config.yaml
model: "text-conditioned image diffusion model"
dataset: "regions of photos with short descriptions (Visual Genome)"
train_examples: 101725
image_size: 32
horizontal_flip: true
conditioning: "text"
arch: "unet"
objective: "edm"
cond_dim: 128
tokenizer: "word"
vocab_size: 6471
text_encoder_width: 128
text_encoder_layers: 8
text_encoder_norm: "layernorm"
text_encoder_norm_position: "pre"
text_encoder_activation: "gelu"
text_encoder_mlp_ratio: 2
text_encoder_head_dim: 64
text_encoder_fused_qkv: false
text_encoder_bias: "all"
text_encoder_qk_norm: false
text_encoder_parallel_block: false
text_encoder_inner_norm: false
text_encoder_drop_path: 0.15
text_encoder_positions: "rope"
cond_dropout: 0.2
norm: "groupnorm"
activation: "silu"
weight_standardization: false
widths: [96, 192, 192]
blocks_per_level: 3
scale_shift_norm: false
attention: true
upsampling: "transposed_conv"
init: "orthogonal"
residual_init: "none"
optimizer: "adamw"
lr: 0.0032
beta1: 0.9
beta2: 0.999
eps: 1e-06
steps: 13600
batch_size: 64
epochs: 8.6
lr_schedule: "poly"
final_lr_fraction: 0.05
warmup_steps: 2720
weight_decay: 0.2
Rows from block 13 of the denoiser, named by matrix and row number. Rows with one number belong to one attention dimension. Each number is 500 + 40 x the weight over its row's rms, rounded and kept within 0 to 999. All counts start at 0. Numbers have three digits each. After the name is the row's rms in percent of the matrix's.
# q: attention query (model.decb.0.3.attn.q.weight, 192x192), inputs 96-143
# k: attention key (model.decb.0.3.attn.k.weight, 192x192), inputs 96-143
q.46 108:519528498473499599509486505500485586520471472512527549492512541489486539542503445485447524502485489535495494536510530502515471521486498429441547
q.47 080:439498431520515536527504581507477577559467529516504532524496478555525519602483552471567488507485471454487419534492507514490497475469574483453478
q.48 086:539536488544542527436495451455560489497557564498502492476485500513500499418516526531488476448512496491488561524477555484476544540525492452498495
q.49 088:567500488407505558480492474527519515482511437477501412508463478507446469458477467497497525443519523534493515495451489434472523436540499461523522
q.50 090:578522547455462534562475552489516581448481461413509562523480551506547496478497429569557520551516535525572513520470484525491476501539470522473564
q.51 094:468507587519519535471484458468514474443520478507515512541480492513429475585449519464472464471478496485532392463534466465518455465472457500544475
q.52 107:530562497582602507390478460487489462478479498500519503418526519460485474500514512422488500465507458470511543531529521474529484534448469489480496
q.53 095:493549543558563499430433492493521462527470469449523559439481563440451417490502524530536449470546494465517568549569509492510534560484493506469493
q.54 087:431448496491538492475486490496542449461480535517504487491507542493446523494447467468476439441540523499474491451503512360513480501462520494514527
q.55 076:528481561500462550495439571463467474486559461395527451525503468479491412461529487530494558580525500471489592583514485597471517549510543540506477
q.56 097:485457478479443507583485527484504561460526574554505515564516525573595613465516514555467516513482527488428500497526487516483508501500491490454458
q.57 111:533498504512524434443551514494474536501522511460463442480544504478508493534494517469485464518548447548506473513474498503505497449443441466480523
q.58 077:571542588473510489534406531484504613376530463555548597557494552567550574501540510453481497501477458502517499505495435479508509501475492493588511
q.59 094:546533546537517531514447579445511606441580576545544568564529524570532582476576533477466476517408477479476555466502531506516466524442564544474504
q.60 118:482528449560497502534523503483482435504525499460460474557551488505480466534523522524448546510446604529567449552515487516517434532506515576491557
q.61 118:491513523554561513506433542484483426470531513480498484484515519510472465519478524504460524541446515507552535525627484504547494518460520531537525
q.62 095:438415388520484492492519550486427423599495580489483454475497485515466489504444440552517578480486535521425509468508487451509483514582587540447495
q.63 080:482467537473452498514554482500525460555507457490483462511466402461479432477498537550487497560528520501489496517482538610484489511490514544506489
q.64 111:510502471476431479476503537470515537535534486529558469577469430515534586564468515510478554556445529459482506558497479551492500510522519496434451
q.65 098:499480502487497568494458561435485501508494564495509572510544570516553568417512438521424430495533472519460479477460502457504492504485492447461545
q.66 098:451508487489568515442552472498503511510485558463451494408483528529484457509472458497522482426544435484518417456450540458496506439512454524500476
q.67 128:474440498477493520517416473494509517515503489532446512479530471494541474419515485509418503495517446518443550536556508464480562480476490499510423
q.68 107:499501482495481491547537506492504493489519568479426474553537480502537476518493528530547490548510531486493506484502493512540472477510468599516467
q.69 111:505523576562508462448472514419489444469534457500420479569477536539488437441531493516556523486603427494485487501477450505531535532523505552550512
q.70 103:518448589541501486448480525529547512485519511585494536475536504519527478498567544473482451453561512461416437529511550500491514524539505461556431
q.71 111:491488460577439544481605551507466452547456531496458490529550478528551487461484449523502417526511469515495470608503433540544462552485455515444433
q.72 111:513506432453502592548462502455500595542499510500479515536486510456502509551504455482487441462474491575497523541437428463452485466480461454394508
q.73 094:475505523496515608464524513493524491478502523465494443538482455513439469529414417518511512524491499546490541507549553487525500450413499473449494
q.74 115:444497531524534585486452499488481485526507548558482576490452555517420530509437457466489456427504492480453498488537509434520444563521522495518482
q.75 090:538510448476526559472586480586495454549511505460492491479517466484461465553454454493443443387468531505488479561476498372485448482464475453498504
q.76 125:430426551508467503500514501521542459513483525508507464508523478511457523427474588464483452497545535458576440427528511472515495598539500494549458
q.77 087:565484553495528419465453511472506518482572493522498534493432530511500517528554496524567487419561489497510478480467455434476502505585512500565521
q.78 128:504527505569516425523541454540507484442456500468503520530555507526565507473626642503555462517477511424472444406451514528503455500470508562539480
q.79 108:535526509464485468548459526505494538489454507498519530518486478533559504478540530524530429483525443474585524415515470554500538500510528503494544
q.80 115:508536516500550513406471489522514476428503503497470510468468540518514498452483539478576502458488486512482547531496479496496557534443482483490443
q.81 100:510456533493469508471467548480541431519555498473490469472468453479500458596472515504540475483508530534561459554539441415491551531503530405544468
q.82 102:447574475561520439549460480494474506512488484510480554469504527473614522547499540480526529530428506466513457535536426567462530491459500521521495
q.83 097:546494491548518466433421525460499450490560465505538466484457511493475454481583536473512565490531454496431546463455506503488550555571510437567511
q.84 101:499476438540504466494555544549491503486431505511538496471469451486501515470468482468570529520406499535544557465511561552516531501519456519478467
q.85 113:478528491479471510509566488483532558508495513510521485501485452485508579548464471507493494492435484507525505495451614470476508421450494468445511
q.86 105:484471524471488534533465547462519568436459477535492506504458522514431489522559460524560489530521475520432477491457498547512490439512508526447471
q.87 115:470476555457513469481428511480531554447515441574529511535460498490508541539569549473467569481424532531466443499491532528455580458504527492472494
q.88 108:535461456473447435498550495518438456509480416460532435473524488456449421508484498495475588541491559537562538480498512515530488535532512522499614
q.89 104:440446553539472604508473484473527478501513513436573457532547526545459518507533515479414467543497524475482455507488518471478501524475522485505483
q.90 101:504557508554567426548492483527532532488517498545493522496543556493532496492549491478500469484504492532495517549496492577459524440514458483540495
q.91 112:502474544520524512539452517484559529471531537486526489521479533531436492504421532513526594513526560443490507457550563495537464521506522549549497
q.92 120:535533444457492494477561472543474465536492491536530460450502452457508520411520479526498498513524549500453605496462462571479485490584462535458502
q.93 105:501515537475507484531424507590536458448559471425518472537535494486467572438518545527516462550532557506490630498543495474535451477449517482496537
q.94 099:487574476501518456518566445521477499523456486516486540483523508497508483509498521496466541567502446514491463525562499604534449512507513531518509
q.95 102:552485550479451507549466480461481564477510504511538525496488534504550546475468478507506559528522539436537494484488540508462537499491543515544466
q.96 101:502556461444535469499484446541508543467496435539547501472524478428497537472510511465411543477460553509496555510516434461478433510439497485492541
q.97 083:460472469511515569494552516499543536527486571463530504465503474534453548525526490443457506565498443536445535454494600571492434471547507457461575
q.98 086:535474501414443517530520493542467500492513496551524452480502431527521477473502500511489497533526471518488559466491528476495592511542502463458455
q.99 091:531459486505512527525525507477478467529524573484528470482554536518510498413428427510471493450506494475572534534528444439489526529455464470561515
q.100 109:531480470425463505600473522532480574503521520505516521461515490536527572437525473599533476501538539524483630526524529496520553471567493447447463
q.101 112:517487496547512521494459457547540543484457486506431529473521526453529455399495527382482434486526487481452633522504558470481465535484504591492484
q.102 100:508453493537520473391525522493478454533508544463506474478447466467448428475571425467548490454593496548462493505450501474506448484555476485491495
q.103 110:490478507534507452469523559554534531476527424517493455460505447450474469514487459360579542489486552535499492462517513461526485467527495497512528
q.104 089:490517530558543444498480485491550476499490490489571523461526528505488487413550524501489420464505468450525532409509470536496511545516503459569504
q.105 085:519444506540446537507437527432533446531526510483512443530454470544498468522466434563481491484504498454445434536474517453518521485488481404485441
q.106 089:485507500439512519545451452506488533516471506583513562472536458512564493527476545467424490435409454432477475399510514424449571471498519497511501
q.107 078:465496444500483420510565512499481547479531582580521534473508462466595511488554552452528557573452423533459531419489531628473551472548536558481451
q.108 114:527491502538488465499459546525463476539567486487547483499504516519488594549472471534502500506470545449509435444519488473510517494512511419516438
q.109 093:474554493521522497411517476449493430495457411467494475500466520471513466489484440470504546509505489507508437655453540555503559482413497493520464
q.110 123:408502488510537494478515508502514440509444500457459489515479524472414479591438480472539491496486512553543391552570505477563465500438492554532511
q.111 082:554539439462547487488486493506475527476494398544430420550467460484467480501473539529487602493455459526425525561578477520512459460498519470433483
q.112 112:385528496476505502585578484501513504511417529536432532511556535481491469569451533499536478448458532527578405524491473472508473493452510577525498
q.113 096:518552510513491513494488501531544505521525515489383442579501493503499505550507534627529460547499473511491535591529471559515482476525476529501520
q.114 074:532578521525544518505468536453466506484584545459529604494498583529506564490530436495520544511489485527503466584498450522505467488476540449560497
q.115 096:473514534481456553541508484497526510492460427473510479527515493490505492548547533578432529508504589526548402566477389529491439512484499533481555
q.116 118:453496470524542401561521478479490413503495533419512536474494492527486516438520535485506555505457484559506543453537518510549461490468527524563565
q.117 095:451495542437553538493423520424497567436510453517541561561466550533491545519498488460525569478523485524527457465479559478522580395457510449440545
q.118 112:485447512499452508548478529522492526480492510435558523556517503520545457548600528450459453521548520530550446477469511487523539525500512501523450
q.119 112:527470496498450429550532514522472532496537454450528430545515551478520498505505510558492511524570542510576503578482574518493571513466478476479546
q.120 070:540493506492507522444435485436479450491524469495557495516447512494511479517449538464505509515476398451564553445469477506467576528438484462519575
q.121 087:470439474496479504489510487470513380516497559492501458514489432538495435517461500556530527534530506508474479497553471500546540544517495540575485
q.122 098:455510486481538562441499445527500470547462530522454489537532517487493470566491537474448385456492436457469464497521438491474498528493493504498426
q.123 064:501483501529484492468521543507506551514495504497475541432444452511481523455507426462547426409470472478439478471381487409466441450483478474493484
q.124 113:595487558460481565493487484507484525466535534543495532517523490548514483486479540494449477513532528460463499509527480470472475592544517582486537
q.125 105:524497529525469455512533485512482510498478450526502546444506536475475506507519541538566517481539577440466457450460524518489443549600530518519491
q.126 083:578581495540503470391594533491456528504528529511449494511487508491511547516492453528579485542526503505535481495465501575507505561508481531469538
q.127 077:518514561518469612531436469470556492512455542525490493487480506512488534486470491583455547574476538491488569474503471580459432451536490564458449
q.128 105:534492550486477523439419569493520574451425464500457524502433484469520512481540469460542492542491456532517524495506477507485513542476516544447462
q.129 082:496493531441511509507459486531550550443465438565458538485484522491504542498475500469525461468511524489472512498557534487542487541544511522484484
q.130 089:434502473535509497518513468512517492527531556440525544503529555563541614498470441492441457489492502482540478521470506487513499432459477477523527
q.131 097:549532531474499496526521507488530553443585490629480514558527531471528490490513550553487497494498533466415499505536527529491478558561508547533499
q.132 073:548543512512519488512514536503526467520511475592452499512519460501536469406496535481490466499513473468494492519504474514503539532495515540533497
q.133 087:528488525457493473478486444501492474486458477425457471510476467480491480457521504489543526486512487486519474471484463458441500455508512496461496
q.134 104:498536473466491405521576481559505473542513467515481469444468454432463407548543508526580510514529565515498484465476506557510461461554487587544503
q.135 100:541577449526541486530564419553480451514450507439435505458523503492472449544508543519526566500503517500570479470522494548538426403511461533492528
q.136 091:522565467525566481465527537539510539521477508496478523455545450513479486506519452509531553451560575547529544528512470451527504472546520560521489
q.137 100:462507553514536458494463480471501477480551524437558563517481572534463535567540517549513570477505496483504405519523475469528518496453519425577557
q.138 094:497492508568515566441486545441443485516503511508608526463501526535536434538522526481474511475542516510525449475474461499489556548465491475549547
q.139 070:495415485457477564551479481555555434549485479502510415458517423509450429447429487506439490475518549521486514441551501447506510485530488480480461
q.140 082:528455478442449490482484487518467532491523515440448463516480455443500509511474449539556491521538524516519562505471505475440497504567513505431470
q.141 076:492506521455460548514524452562507530493526548393471511513513534515497574578444431553554519569509514510602490545544483508511493485495517498481504
q.142 086:515499467490506443504449547531511519498487415596524480487490477468533481448555528431483398443444482475440521484460526464453554518497496451459433
q.143 084:465507452507500489441511489511463503522451519421464532494477483471534520557574501480508525533479443559558462560464419551512504444436495513469512
q.144 083:507462515505563501513426464494523375494484491493499498496503510548456480383462514506455555420515500442494467460568443381549489484471508479535523
q.145 094:542518499541445466543506525447459500529581484493602513535469577509566526446570524511466490549503483515518551534422502635484573520488472443573578
q.146 086:450544469488473480512606447534478522502506509524437444516556442467504499488489477485467467542429410479432490587520541511501461509438505491400519
q.147 092:462490439583510478508501556498488429564494509525545473467489528503519467516544534507484522550486512511490515485504516581592524517496464485547487
q.148 107:559518501482479444545571449517504568448479462571406491531535478451553506462487568497563495487454480475450531478498546526474476512541484562451475
q.149 079:495561482503493529474587469572469569477443487551490518475545489560569558540444491437508399480458505501559472504480484503437476476492499518440470
q.150 089:463449502466444489515519423476482506454518535455482539555506525517572567504491498542488516499464451454468374490498438510488474468468491522462515
q.151 097:511476511542578564513391514449518476479508499480555524507520540544454470499492530470412462404516487464483480465521544351469525497475526408532490
q.152 089:464512522518587557513425488496516482530496477502568510473503507567424467546526538468452512459524516522521504492568465425522536484502550458584529
q.153 100:498467541472466560496413547473511489505540450502629474509464509539499535453481467473415479507490479526521544505468503527477564531481503436543491
q.154 076:484525509413424455527623477535511559518516446564501428498500415442472445511518513477514461535476445522429516503497546584480509516510510486451536
q.155 084:468462509481504560430494569451452410548515559487539432490481449486402459514432443550509559534543551533500539499490505462517477552520519479470458
q.156 090:503514540541502527577499544470565478509577566477520503533495545548469550520475488538468519540494550489522524487498547556550456452529485536572499
q.157 091:428415508508460540456472563398491520530525557445564502515445466491470524588493481469477493521494436535497448475425515498471499494493514513501492
q.158 099:533525455556577430461515474514466513497413494530420518454544503465523483458496526519545515448493526496489574504545488434520470508504487508477472
q.159 086:491503537447473560501530514490491533445470531479425486544512493508451535495420451492571468554500472487486534555488576505505445563491505509391487
q.160 115:512453443520507426500565532468499490515511526433560506431482481603521557385421453492529534535482509464556494467489566448538532503461479473503545
q.161 106:486600527531570530491512434497552524473475483528476573443527485489485536508464500475524546457469499493459494527461464506493469421480540471494500
q.162 096:478512546589472438514527493527497547449491440549485462483533498491568481488514505496460514448448532455473460536503416444443481454511479539571427
q.163 090:527515528520536522464448502505541515538471470505509561492498500424474478497442573464519494351500511460481527479405554384408505499475532476490554
q.164 085:475507475520479447543479492480477411547529503525505497486473537535556539457544553594534490568477442440452610487504493602471539507541499497483553
q.165 098:584523424522489510489515512513471572531441550522474502482512451497572478406484485463475508424450485532497580440443549440470541488464446501423413
k.46 103:509524508474483572526453512444527567494458457478525567504503536486479548522517452490470476531474495509511491550500517457504469563436521466444510
k.47 076:408487487549491529557487485459535498513472526551463567523551533468492492654477564481543515513474436443498405489510491478531517517543544521497513
k.48 076:530535514484580539468530468467499495502508507482462469446481464459489506394493532547471522450523509531489599478505539497473559545560479507482528
k.49 107:539481521472508540451483511478511467501494472487479435460468425496423412444467488496487554411553513503533512508483484393447529505542499467553522
k.50 106:570519493460421533572448531508515530493477465470521515554439572538542484480491418534536488530477534505556506556479520522479501490525478483456495
k.51 089:467542538497558581484522533484484518506500498478453499482449459463380497652423524487485523473498489514476375496523479470511441451440485515503490
k.52 142:567573521597615510435438472510504466488465502466531530413540529496504475487520489488506524462496518500543565507547506454523503499498475488487502
k.53 099:523554535466549477421410451495532472465408451425523525434412551493437435552541492557530483490512437548517534561528514555546490548500453517484486
k.54 113:418434528501517537472488532460505454495491557472510481473521516497453515456451493493450474426519540521470515447515507314487510489468525512527517
k.55 083:599510514490478511503427489556529484478531467463547467527474530534479445483540439479516551608508505503535568552488491665527454510511479548518481
k.56 102:522471485514485537529478515482514547499575591551503533607557554554577685424537535492497513472530584439429521494515467492506510511529503470451497
k.57 085:508545489523527418501591519482445505520503525472469455461525493449537506524500499510486471515515412522497452512522446457485509479395499502439466
k.58 087:559602539490526447547417535496496586479528454526547648514450612482511545524564462463514483474454505476519437481485449470486512508432513479599537
k.59 087:587600517500581515496432526524507584507562538511552581568513596544548582515546502505512515474496488484477524438526510553524498490500499479438523
k.60 089:477484463549531530494589509490488477533547491422441479526522487492467466537523570528484533503517605550513398494466526564508432450531480546492540
k.61 090:528491517562600528493441496530500437509519543445496505440550520496462482525472500519479507556470566509527501486560487507573458480476479482522493
k.62 113:380325482546468479496536506479500424505502556510507444544513509528460520502440463502554526491523566520460519451503495462501502489572533525456503
k.63 095:477471489451448544463490462578503467522451427489484411503474391480512362494517528509450519542493499534512531520498521621489458506536483588499487
k.64 113:547484478484413483502511505513505521539565530486548469593495463496555539542476493550462584549510503458446475510477504540482469471534528513356544
k.65 119:486491523533501509502468500480498545511530585464572587543488550574540587497516417522495412479501487464437494503475515435502517514440493476456471
k.66 101:467580485522581461457534475483494536521389518503434521420534470446463492571486549449508469470468453526522566492519518390488506464443492509481536
k.67 103:539408500505468482538417523486477496510507473559463424513481485493558488377419522490420553485469538495467583484520505436480569461457494480524472
k.68 110:498493507516472482518531506541489484496528572478431473562536462510519499519497478496522496538512529467443467470502514487509455483514520578478517
k.69 093:487510501468520515440461480427520439464500504524478504546470525463543443544495588508555532468540461531494513479515536540526588497506488533543558
k.70 079:515455579510510427469473502496509567480549468503492561499512501500509469486599491471538465478546524536454424473484465479514488555559500459578506
k.71 100:508484469516454569511617489495464526535505562459515479527536454489610474478525454517476456519519476520517503565490520548487506511502481550419492
k.72 091:449494460514479574546497503527502513496482539525471437585531514523499573503476479515445509466478492448477521574495500426518456478497508535377437
k.73 109:534512500461543606448547509487495478507494523468501451503527511504377507542438468549491506479531467548499546496510566502533494495415469449453491
k.74 117:422486557468530568491494503499507593477475532551531588504496561529428539551389452478531423449517555500481458499515497414499463509501513499504507
k.75 127:452516434461544498485617485520454558536429471486490454428557434467458466497508481472473496440498472517497510518503471356493451482502504468512499
k.76 099:399409536489442500484540517485528465505546550494503444476481452548445545483465537480471437518563500533492491435497477453496529497546522495551491
k.77 108:469486526477508482472413486471509491480486478562526542520484524455520490524525561483484520443533519468500478531509487411496566524551534528573527
k.78 108:486529491568516376522519502488486461478510519491512531522565531565606466511645550495557472508527524477532400467485414558507508521546489583567501
k.79 117:546590527467483482530470467551550549454515430532509543544546502552574505483571529539541457510478434452490504489494525578490550494504489494480507
k.80 104:566579504508592436446459461461493541469465421496476554458435543464497472462505485465588535469533498499485541490497452502497492532493472527491525
k.81 095:498433557480476567487426507515517486493520451428506468474445462498456437515519484487456540471480472491502419488509462392487501461468501454577492
k.82 106:472542468504527427548456514524482532489495494494490571494488555495606554566529557507532499507407534498545444514498470572517534450452511473509463
k.83 089:596468545575531424475399509461503442435537519514546542479459538516545446457527467447551533509497438468504535436533438488500523474532527482606470
k.84 088:556486445531517453552603511526441478527508499498518433440543485458522503458489490452572524543459483504516595473532496565494499484533540524521474
k.85 126:465535476509471538515561489474453481545511482499522502519503484495518563502448417504468452489434492502527470518501529470470517472410488446454547
k.86 091:538521562530475610525447515521563486483494486476455515575525524510437451523523532487493525537500545505522454560505531550507416555513496564470502
k.87 106:490520505454532441501417511469484532493536394548528500511502510488489524533558607505478553468499498529445463458490462562493504498513516452500530
k.88 113:434366455500436458457541477544467369513471465508520389415472397472462365466483519509514520521508510515473514422498511548503502526593490528509467
k.89 107:490427518545457598535428536468529477536513547453529525535499499533465496509449457491408486539520526500537462518498507454498443510498519508450501
k.90 099:493530500516552404526510461484500525476507445512398565480470547441521571464532517484545494535500429515484526566500502563509518503485524447552513
k.91 113:556456531518516518505483541469538463484537561480439505494462519493362521519442492518570543519522538514465518422518512492542461516545531491516480
k.92 095:543538513508486496473567475553517528474491533497578506448497492498534508389541397516483507525526520545518616523482489591477481496533461516450515
k.93 090:458524521470556539479443516523548400490539501432509486565515555558432566494462454572461496519531538464552526531502498521523515521456476471499489
k.94 125:547568476477517474512605493513518535526470524504454505456497500494494500556514557526490530545462440518548492549499489628502482506494487504528527
k.95 105:554510532501419587530420542490528514496536490509559527492478536495499487447534474488485479493528619503569495517474548496501502554505484510515497
k.96 107:464568463477549435485478502558481547492494424536535507470508491471503543472496504479477538462468541506483560516481465474477484523482471498480534
k.97 101:486480467471512566518574499504536523510491583473504494459540471526422555481537508435415515552442474505517559437506539571505431462577517509407552
k.98 086:475489488449429533515538519538452508484529481569497438510539460492524462465464501521462504498549469497501555528488515497480583494530507473453474
k.99 100:584452488502508550483535511484502492537536578482532485469500503545518475396466467526477479472537512501517534529500497404498519532504494477605520
k.100 099:513467493449404491631501503540460584507520498495517488451498493539530548404508438583501478513506538514473603502478531536492528476565447448452476
k.101 103:497526536532517531513437478513522526452404447528452500466533494485526434394511525352497445480499493511478609519508537443492488512492486599485478
k.102 065:542441521530549503363478523476489500547566531503585482501477480522461430473587479431497532416571556541534532515504515463496510539602498443519435
k.103 088:474497502495508476457483536549512564467573411526493466428487458467454462509491512383522541462480584517540479498515514438515468465512549533568486
k.104 099:532517530530562448450464471497553487487503479471539531413479514569503498404549522503513434508502423492519512452508423533490501552541467429597500
k.105 097:545433541526442539473419517462489488584531527470492491541430470491524460549471435533485522518481473490497471512517510411481512480455525436503461
k.106 105:486492511487492543541483526499483517508484516581531553460509476473572475496474542481468522441403437472482473386518484403482540481513515514567513
k.107 096:480504438537486410553537489500441515525492566541535506473491497489580507481552510431535596551473437488447515383496497625501537446573528535424505
k.108 106:520477503500464460514454540502479468512540499497570511502487509505494650560451475548505493510464553457503409464500506467495502505469505407526448
k.109 087:452581485477523524442518446500495445512432428508485502506498516424501431485495451451495559479517498520536482586482534555506540474367481507516475
k.110 102:394453478545522481477512508503499451534467494487473499532468514478390497630404470493558470508509531515502394551516519468519470504448505533487465
k.111 101:539549471460579500466504479511486502472504378531455468529490512478431482491445550501503577470496445508450558523519509511505481435467539449429517
k.112 092:398531505508498474591588501481496548498455541553457533557504497519493497579482519489513469452468533517509402551493479467517490506464510578540481
k.113 112:529529519477481504498509486501551497496527536465388488585498512522519542543512488653496466544492446492491496564496495575517488481489508512470499
k.114 089:506569550516526458562468500462515529426508499453585551514530555513491574472538451443539513521514510487500453568498499511512456530447541452545477
k.115 092:452496491476467534513508498516504509526479425458434492546503495477521480530547517584445502520551640516514401566462467559491466475472470522475501
k.116 091:433498449550528401617532485434446476524463497480553519476514523536523534456550537473517526505451453532463552470514512507508488458472505528550543
k.117 090:435507546479568523455408497458546566387496435473535551522464563497447549558516495490535553474513485507507490481498529492526561454426474451447504
k.118 097:436481515509469530528439519501492507462518483498532494574561504517534482530642537432498463507530535501533430479478502492512547515478505530504474
k.119 114:539466461520462461519508502519494497530522483448469462551506518424540521516488511554499512555554558489538511608506547483490553531425490478455516
k.120 085:538487509509505535422448484480525382499528524462512468497472516502538444530467533544502469501503427477517596451498484506502550509473498499496569
k.121 085:478453464509481524484519509506491410600515569503497459490502474522500408535477482557520542531540443507470456481499474502522491507523527551579527
k.122 115:480516513464545571451536483503494477515444485557465513518544489489471448571461524512449394445549418490484427498497473502501507502509470471494475
k.123 079:533491502514525520398512525497483545559514538481490494497482468456509450539522472455531492445501513552523546505513494356478450492532510475519546
k.124 092:601457554497477596458491504501497506453494500544510526506524510533528479468503524485504511523544536462475488476497483497468462532587505549500507
k.125 099:527501520497477462515507516526521471504489498517498504447488497456449484518493546478542517480519626495507450457499496537503425552611511521544503
k.126 101:597575455474510455433610482485467498462543533481479503499512520522509578540497472575570478510485541506503469515482480612509488531492453507477510
k.127 111:564496547486446532571460493498540473473460562481462508493450488516468568449443447585451536574480474469497530481494472575488451500497505525410482
k.128 098:541486558517475537466406541452506539418516474493475525494441513474482478507542490531515511506465495501487471493496488530473490489477513547434487
k.129 091:525563577437534523544482543508527576476463459604466537500485488486434536517488520508519489427473543509489495499500502491514451517505468547497492
k.130 094:444520483490494474505551509513517523585479552492549527541527517528540638479515414484456443501510525502506526520436508449516485506484437482458513
k.131 079:561565559524566483530439552484544482442542469542519537509502535492530510565473507566497580480468513465474460512519517562498549476452504450545496
k.132 080:518481528504443489551462476492543542523493465552510519471493528526607517517436493516475510500460518494531488516528503546476620475481469455555488
k.133 096:520435469520453465479448479451487470495524490474486467542454475504497451430519493511520526515523484500447499479490504429489496492546550483500517
k.134 103:506492446503450384605512491508480504542437483497466486437465440473518475506486493520551585553482541524508491465518466556529500450523493520580519
k.135 097:506533440437468486569581452571514524540454513532486493503523473503465485483515543524511490519500526483500503527506487508543461536559523524536489
k.136 103:505543460526570484499524449548539494538467503467541502418542506519498470479516450530496492481539462507502515540518486434511507473494504530532505
k.137 103:450468528502544486386434544460521475488563492459603537560451567516417486611554483521506512477536504517495422518497502483495479511497502457515544
k.138 085:507471473517531548531530473480486449525476507388548523472505522518465473507553549571472511490504508508574420468545457537540470527480472460538471
k.139 085:477444495430467531490552458527471467505480477528431406452475420500436430437468517430455467445550509529521528455509499441508475496561477547572512
k.140 080:499500468512538512396495530515454460450530497451486428526501457482453435467533480463575473492558455506454521526460508450502455519534546533454502
k.141 073:479558508430494530401521572540492475470526536454512476561468496514406503567527483527551447501539514524521489548442502495504408533510492554426504
k.142 097:507499503592551455531468479498457537484448412548447545430523503452632458479476516418542528449458494492501534478514509476466610468503488488508478
k.143 074:465457507488470495444517518528506511508496511465485489541488479475510473522571542549494462529464480544531476569480473582487479532478499555411507
k.144 076:515407530542497522523416457460524487524507466553541490476505522516527469429457499508451527427540542460479537461547507353496580482549466442599495
k.145 101:526492524492436448524490529483491507513546511484554524555500537503599577438554517519477514584484494503516527509478504668483544565475495459512487
k.146 079:516548429476449533436584466512491509509503528533464452530529492476517471563464473467431507537442436510479538529497540567461497488487506468402511
k.147 093:467480517487470493540520516516515514518468520523494510471515522480518520533457533500466525529451571522561509478516496617508529510473446532510474
k.148 096:593527508467488442555511483521505555440521492578426483543503458474566485472526579489520537521483477473466515489510508521505492489516563542483499
k.149 091:503590441481511529553618453553470526550447526489472563464536500522547573503481463480504439475472515484541474491464487454514488480503471492451487
k.150 111:505423493511481477468458542463504474509550540477524489608472480513501513487571487564468489496516498486453458474473496471500457509512506493452510
k.151 085:488510540547610531537477437482492492495473459491502521442521525526494501466478501425504479435533485466475498472515518345515538465509493451567525
k.152 111:432566524502596536513520460536491498515443467513502559418534518528456468558472539460512462451491479492543499514541473440516520496478495490572505
k.153 092:519502516591484549520454529446476503534507495471499544459477546472564536497482479488488525518459471509551555514488501556453532561463479441527486
k.154 070:527519487413388479488617472530485544459523466570439447497466442438489424550502548444492510524469478546516510483520518666474466505547545516507540
k.155 092:452433449548517558388463526480496398486555527424553439468516540502424459530423449520502545516533519524512508515533502480498499517491520439498496
k.156 123:505528522478450512637521507491526515539521587483480519515500511529535604514446494519494532591470525487518499518480510573516487488452521534522527
k.157 088:417414493563495487471475522451499469512549556454494475529478497489513534558531509475490491562506445496470460476486496510503475482463559500447507
k.158 125:546541480528599455488543452543492503478460511534471499421557488494508466433488510492517506474508476490486543488550478437522522481493474513489469
k.159 090:521511526421441585475502505501505518457534513539486468582525509515424557469463485474510455521548540465460538498478544505495435505552522513396467
k.160 108:509462454506501509526496510521467473553494599432563511490532515518536553415516371548485494496479520534481654476496521440505519489493492486452486
k.161 109:463600525492613475481562483465514541474440525505501603458521536533436538566517492474537446489526391523499482472514508459489469489458520489559523
k.162 101:526503494498476407493520501524497545518515488505465527481521466473606456528582522494543462466498498501550438467481473446492537501512453523525495
k.163 106:488477533492552493410515485496500504476494447567477535470508505509484464479498511501509472417524439495490461488510475364478512489546512450571492
k.164 089:520503495568435407561465484485491441482516472483532481557478491522628516344520471520504472543493479479474546476480501627505527508506498462458477
k.165 109:566542458495522508476555479507457545519459482526486469463559476480543484363520507461445520447497458479502604558493478415466497497467501513455487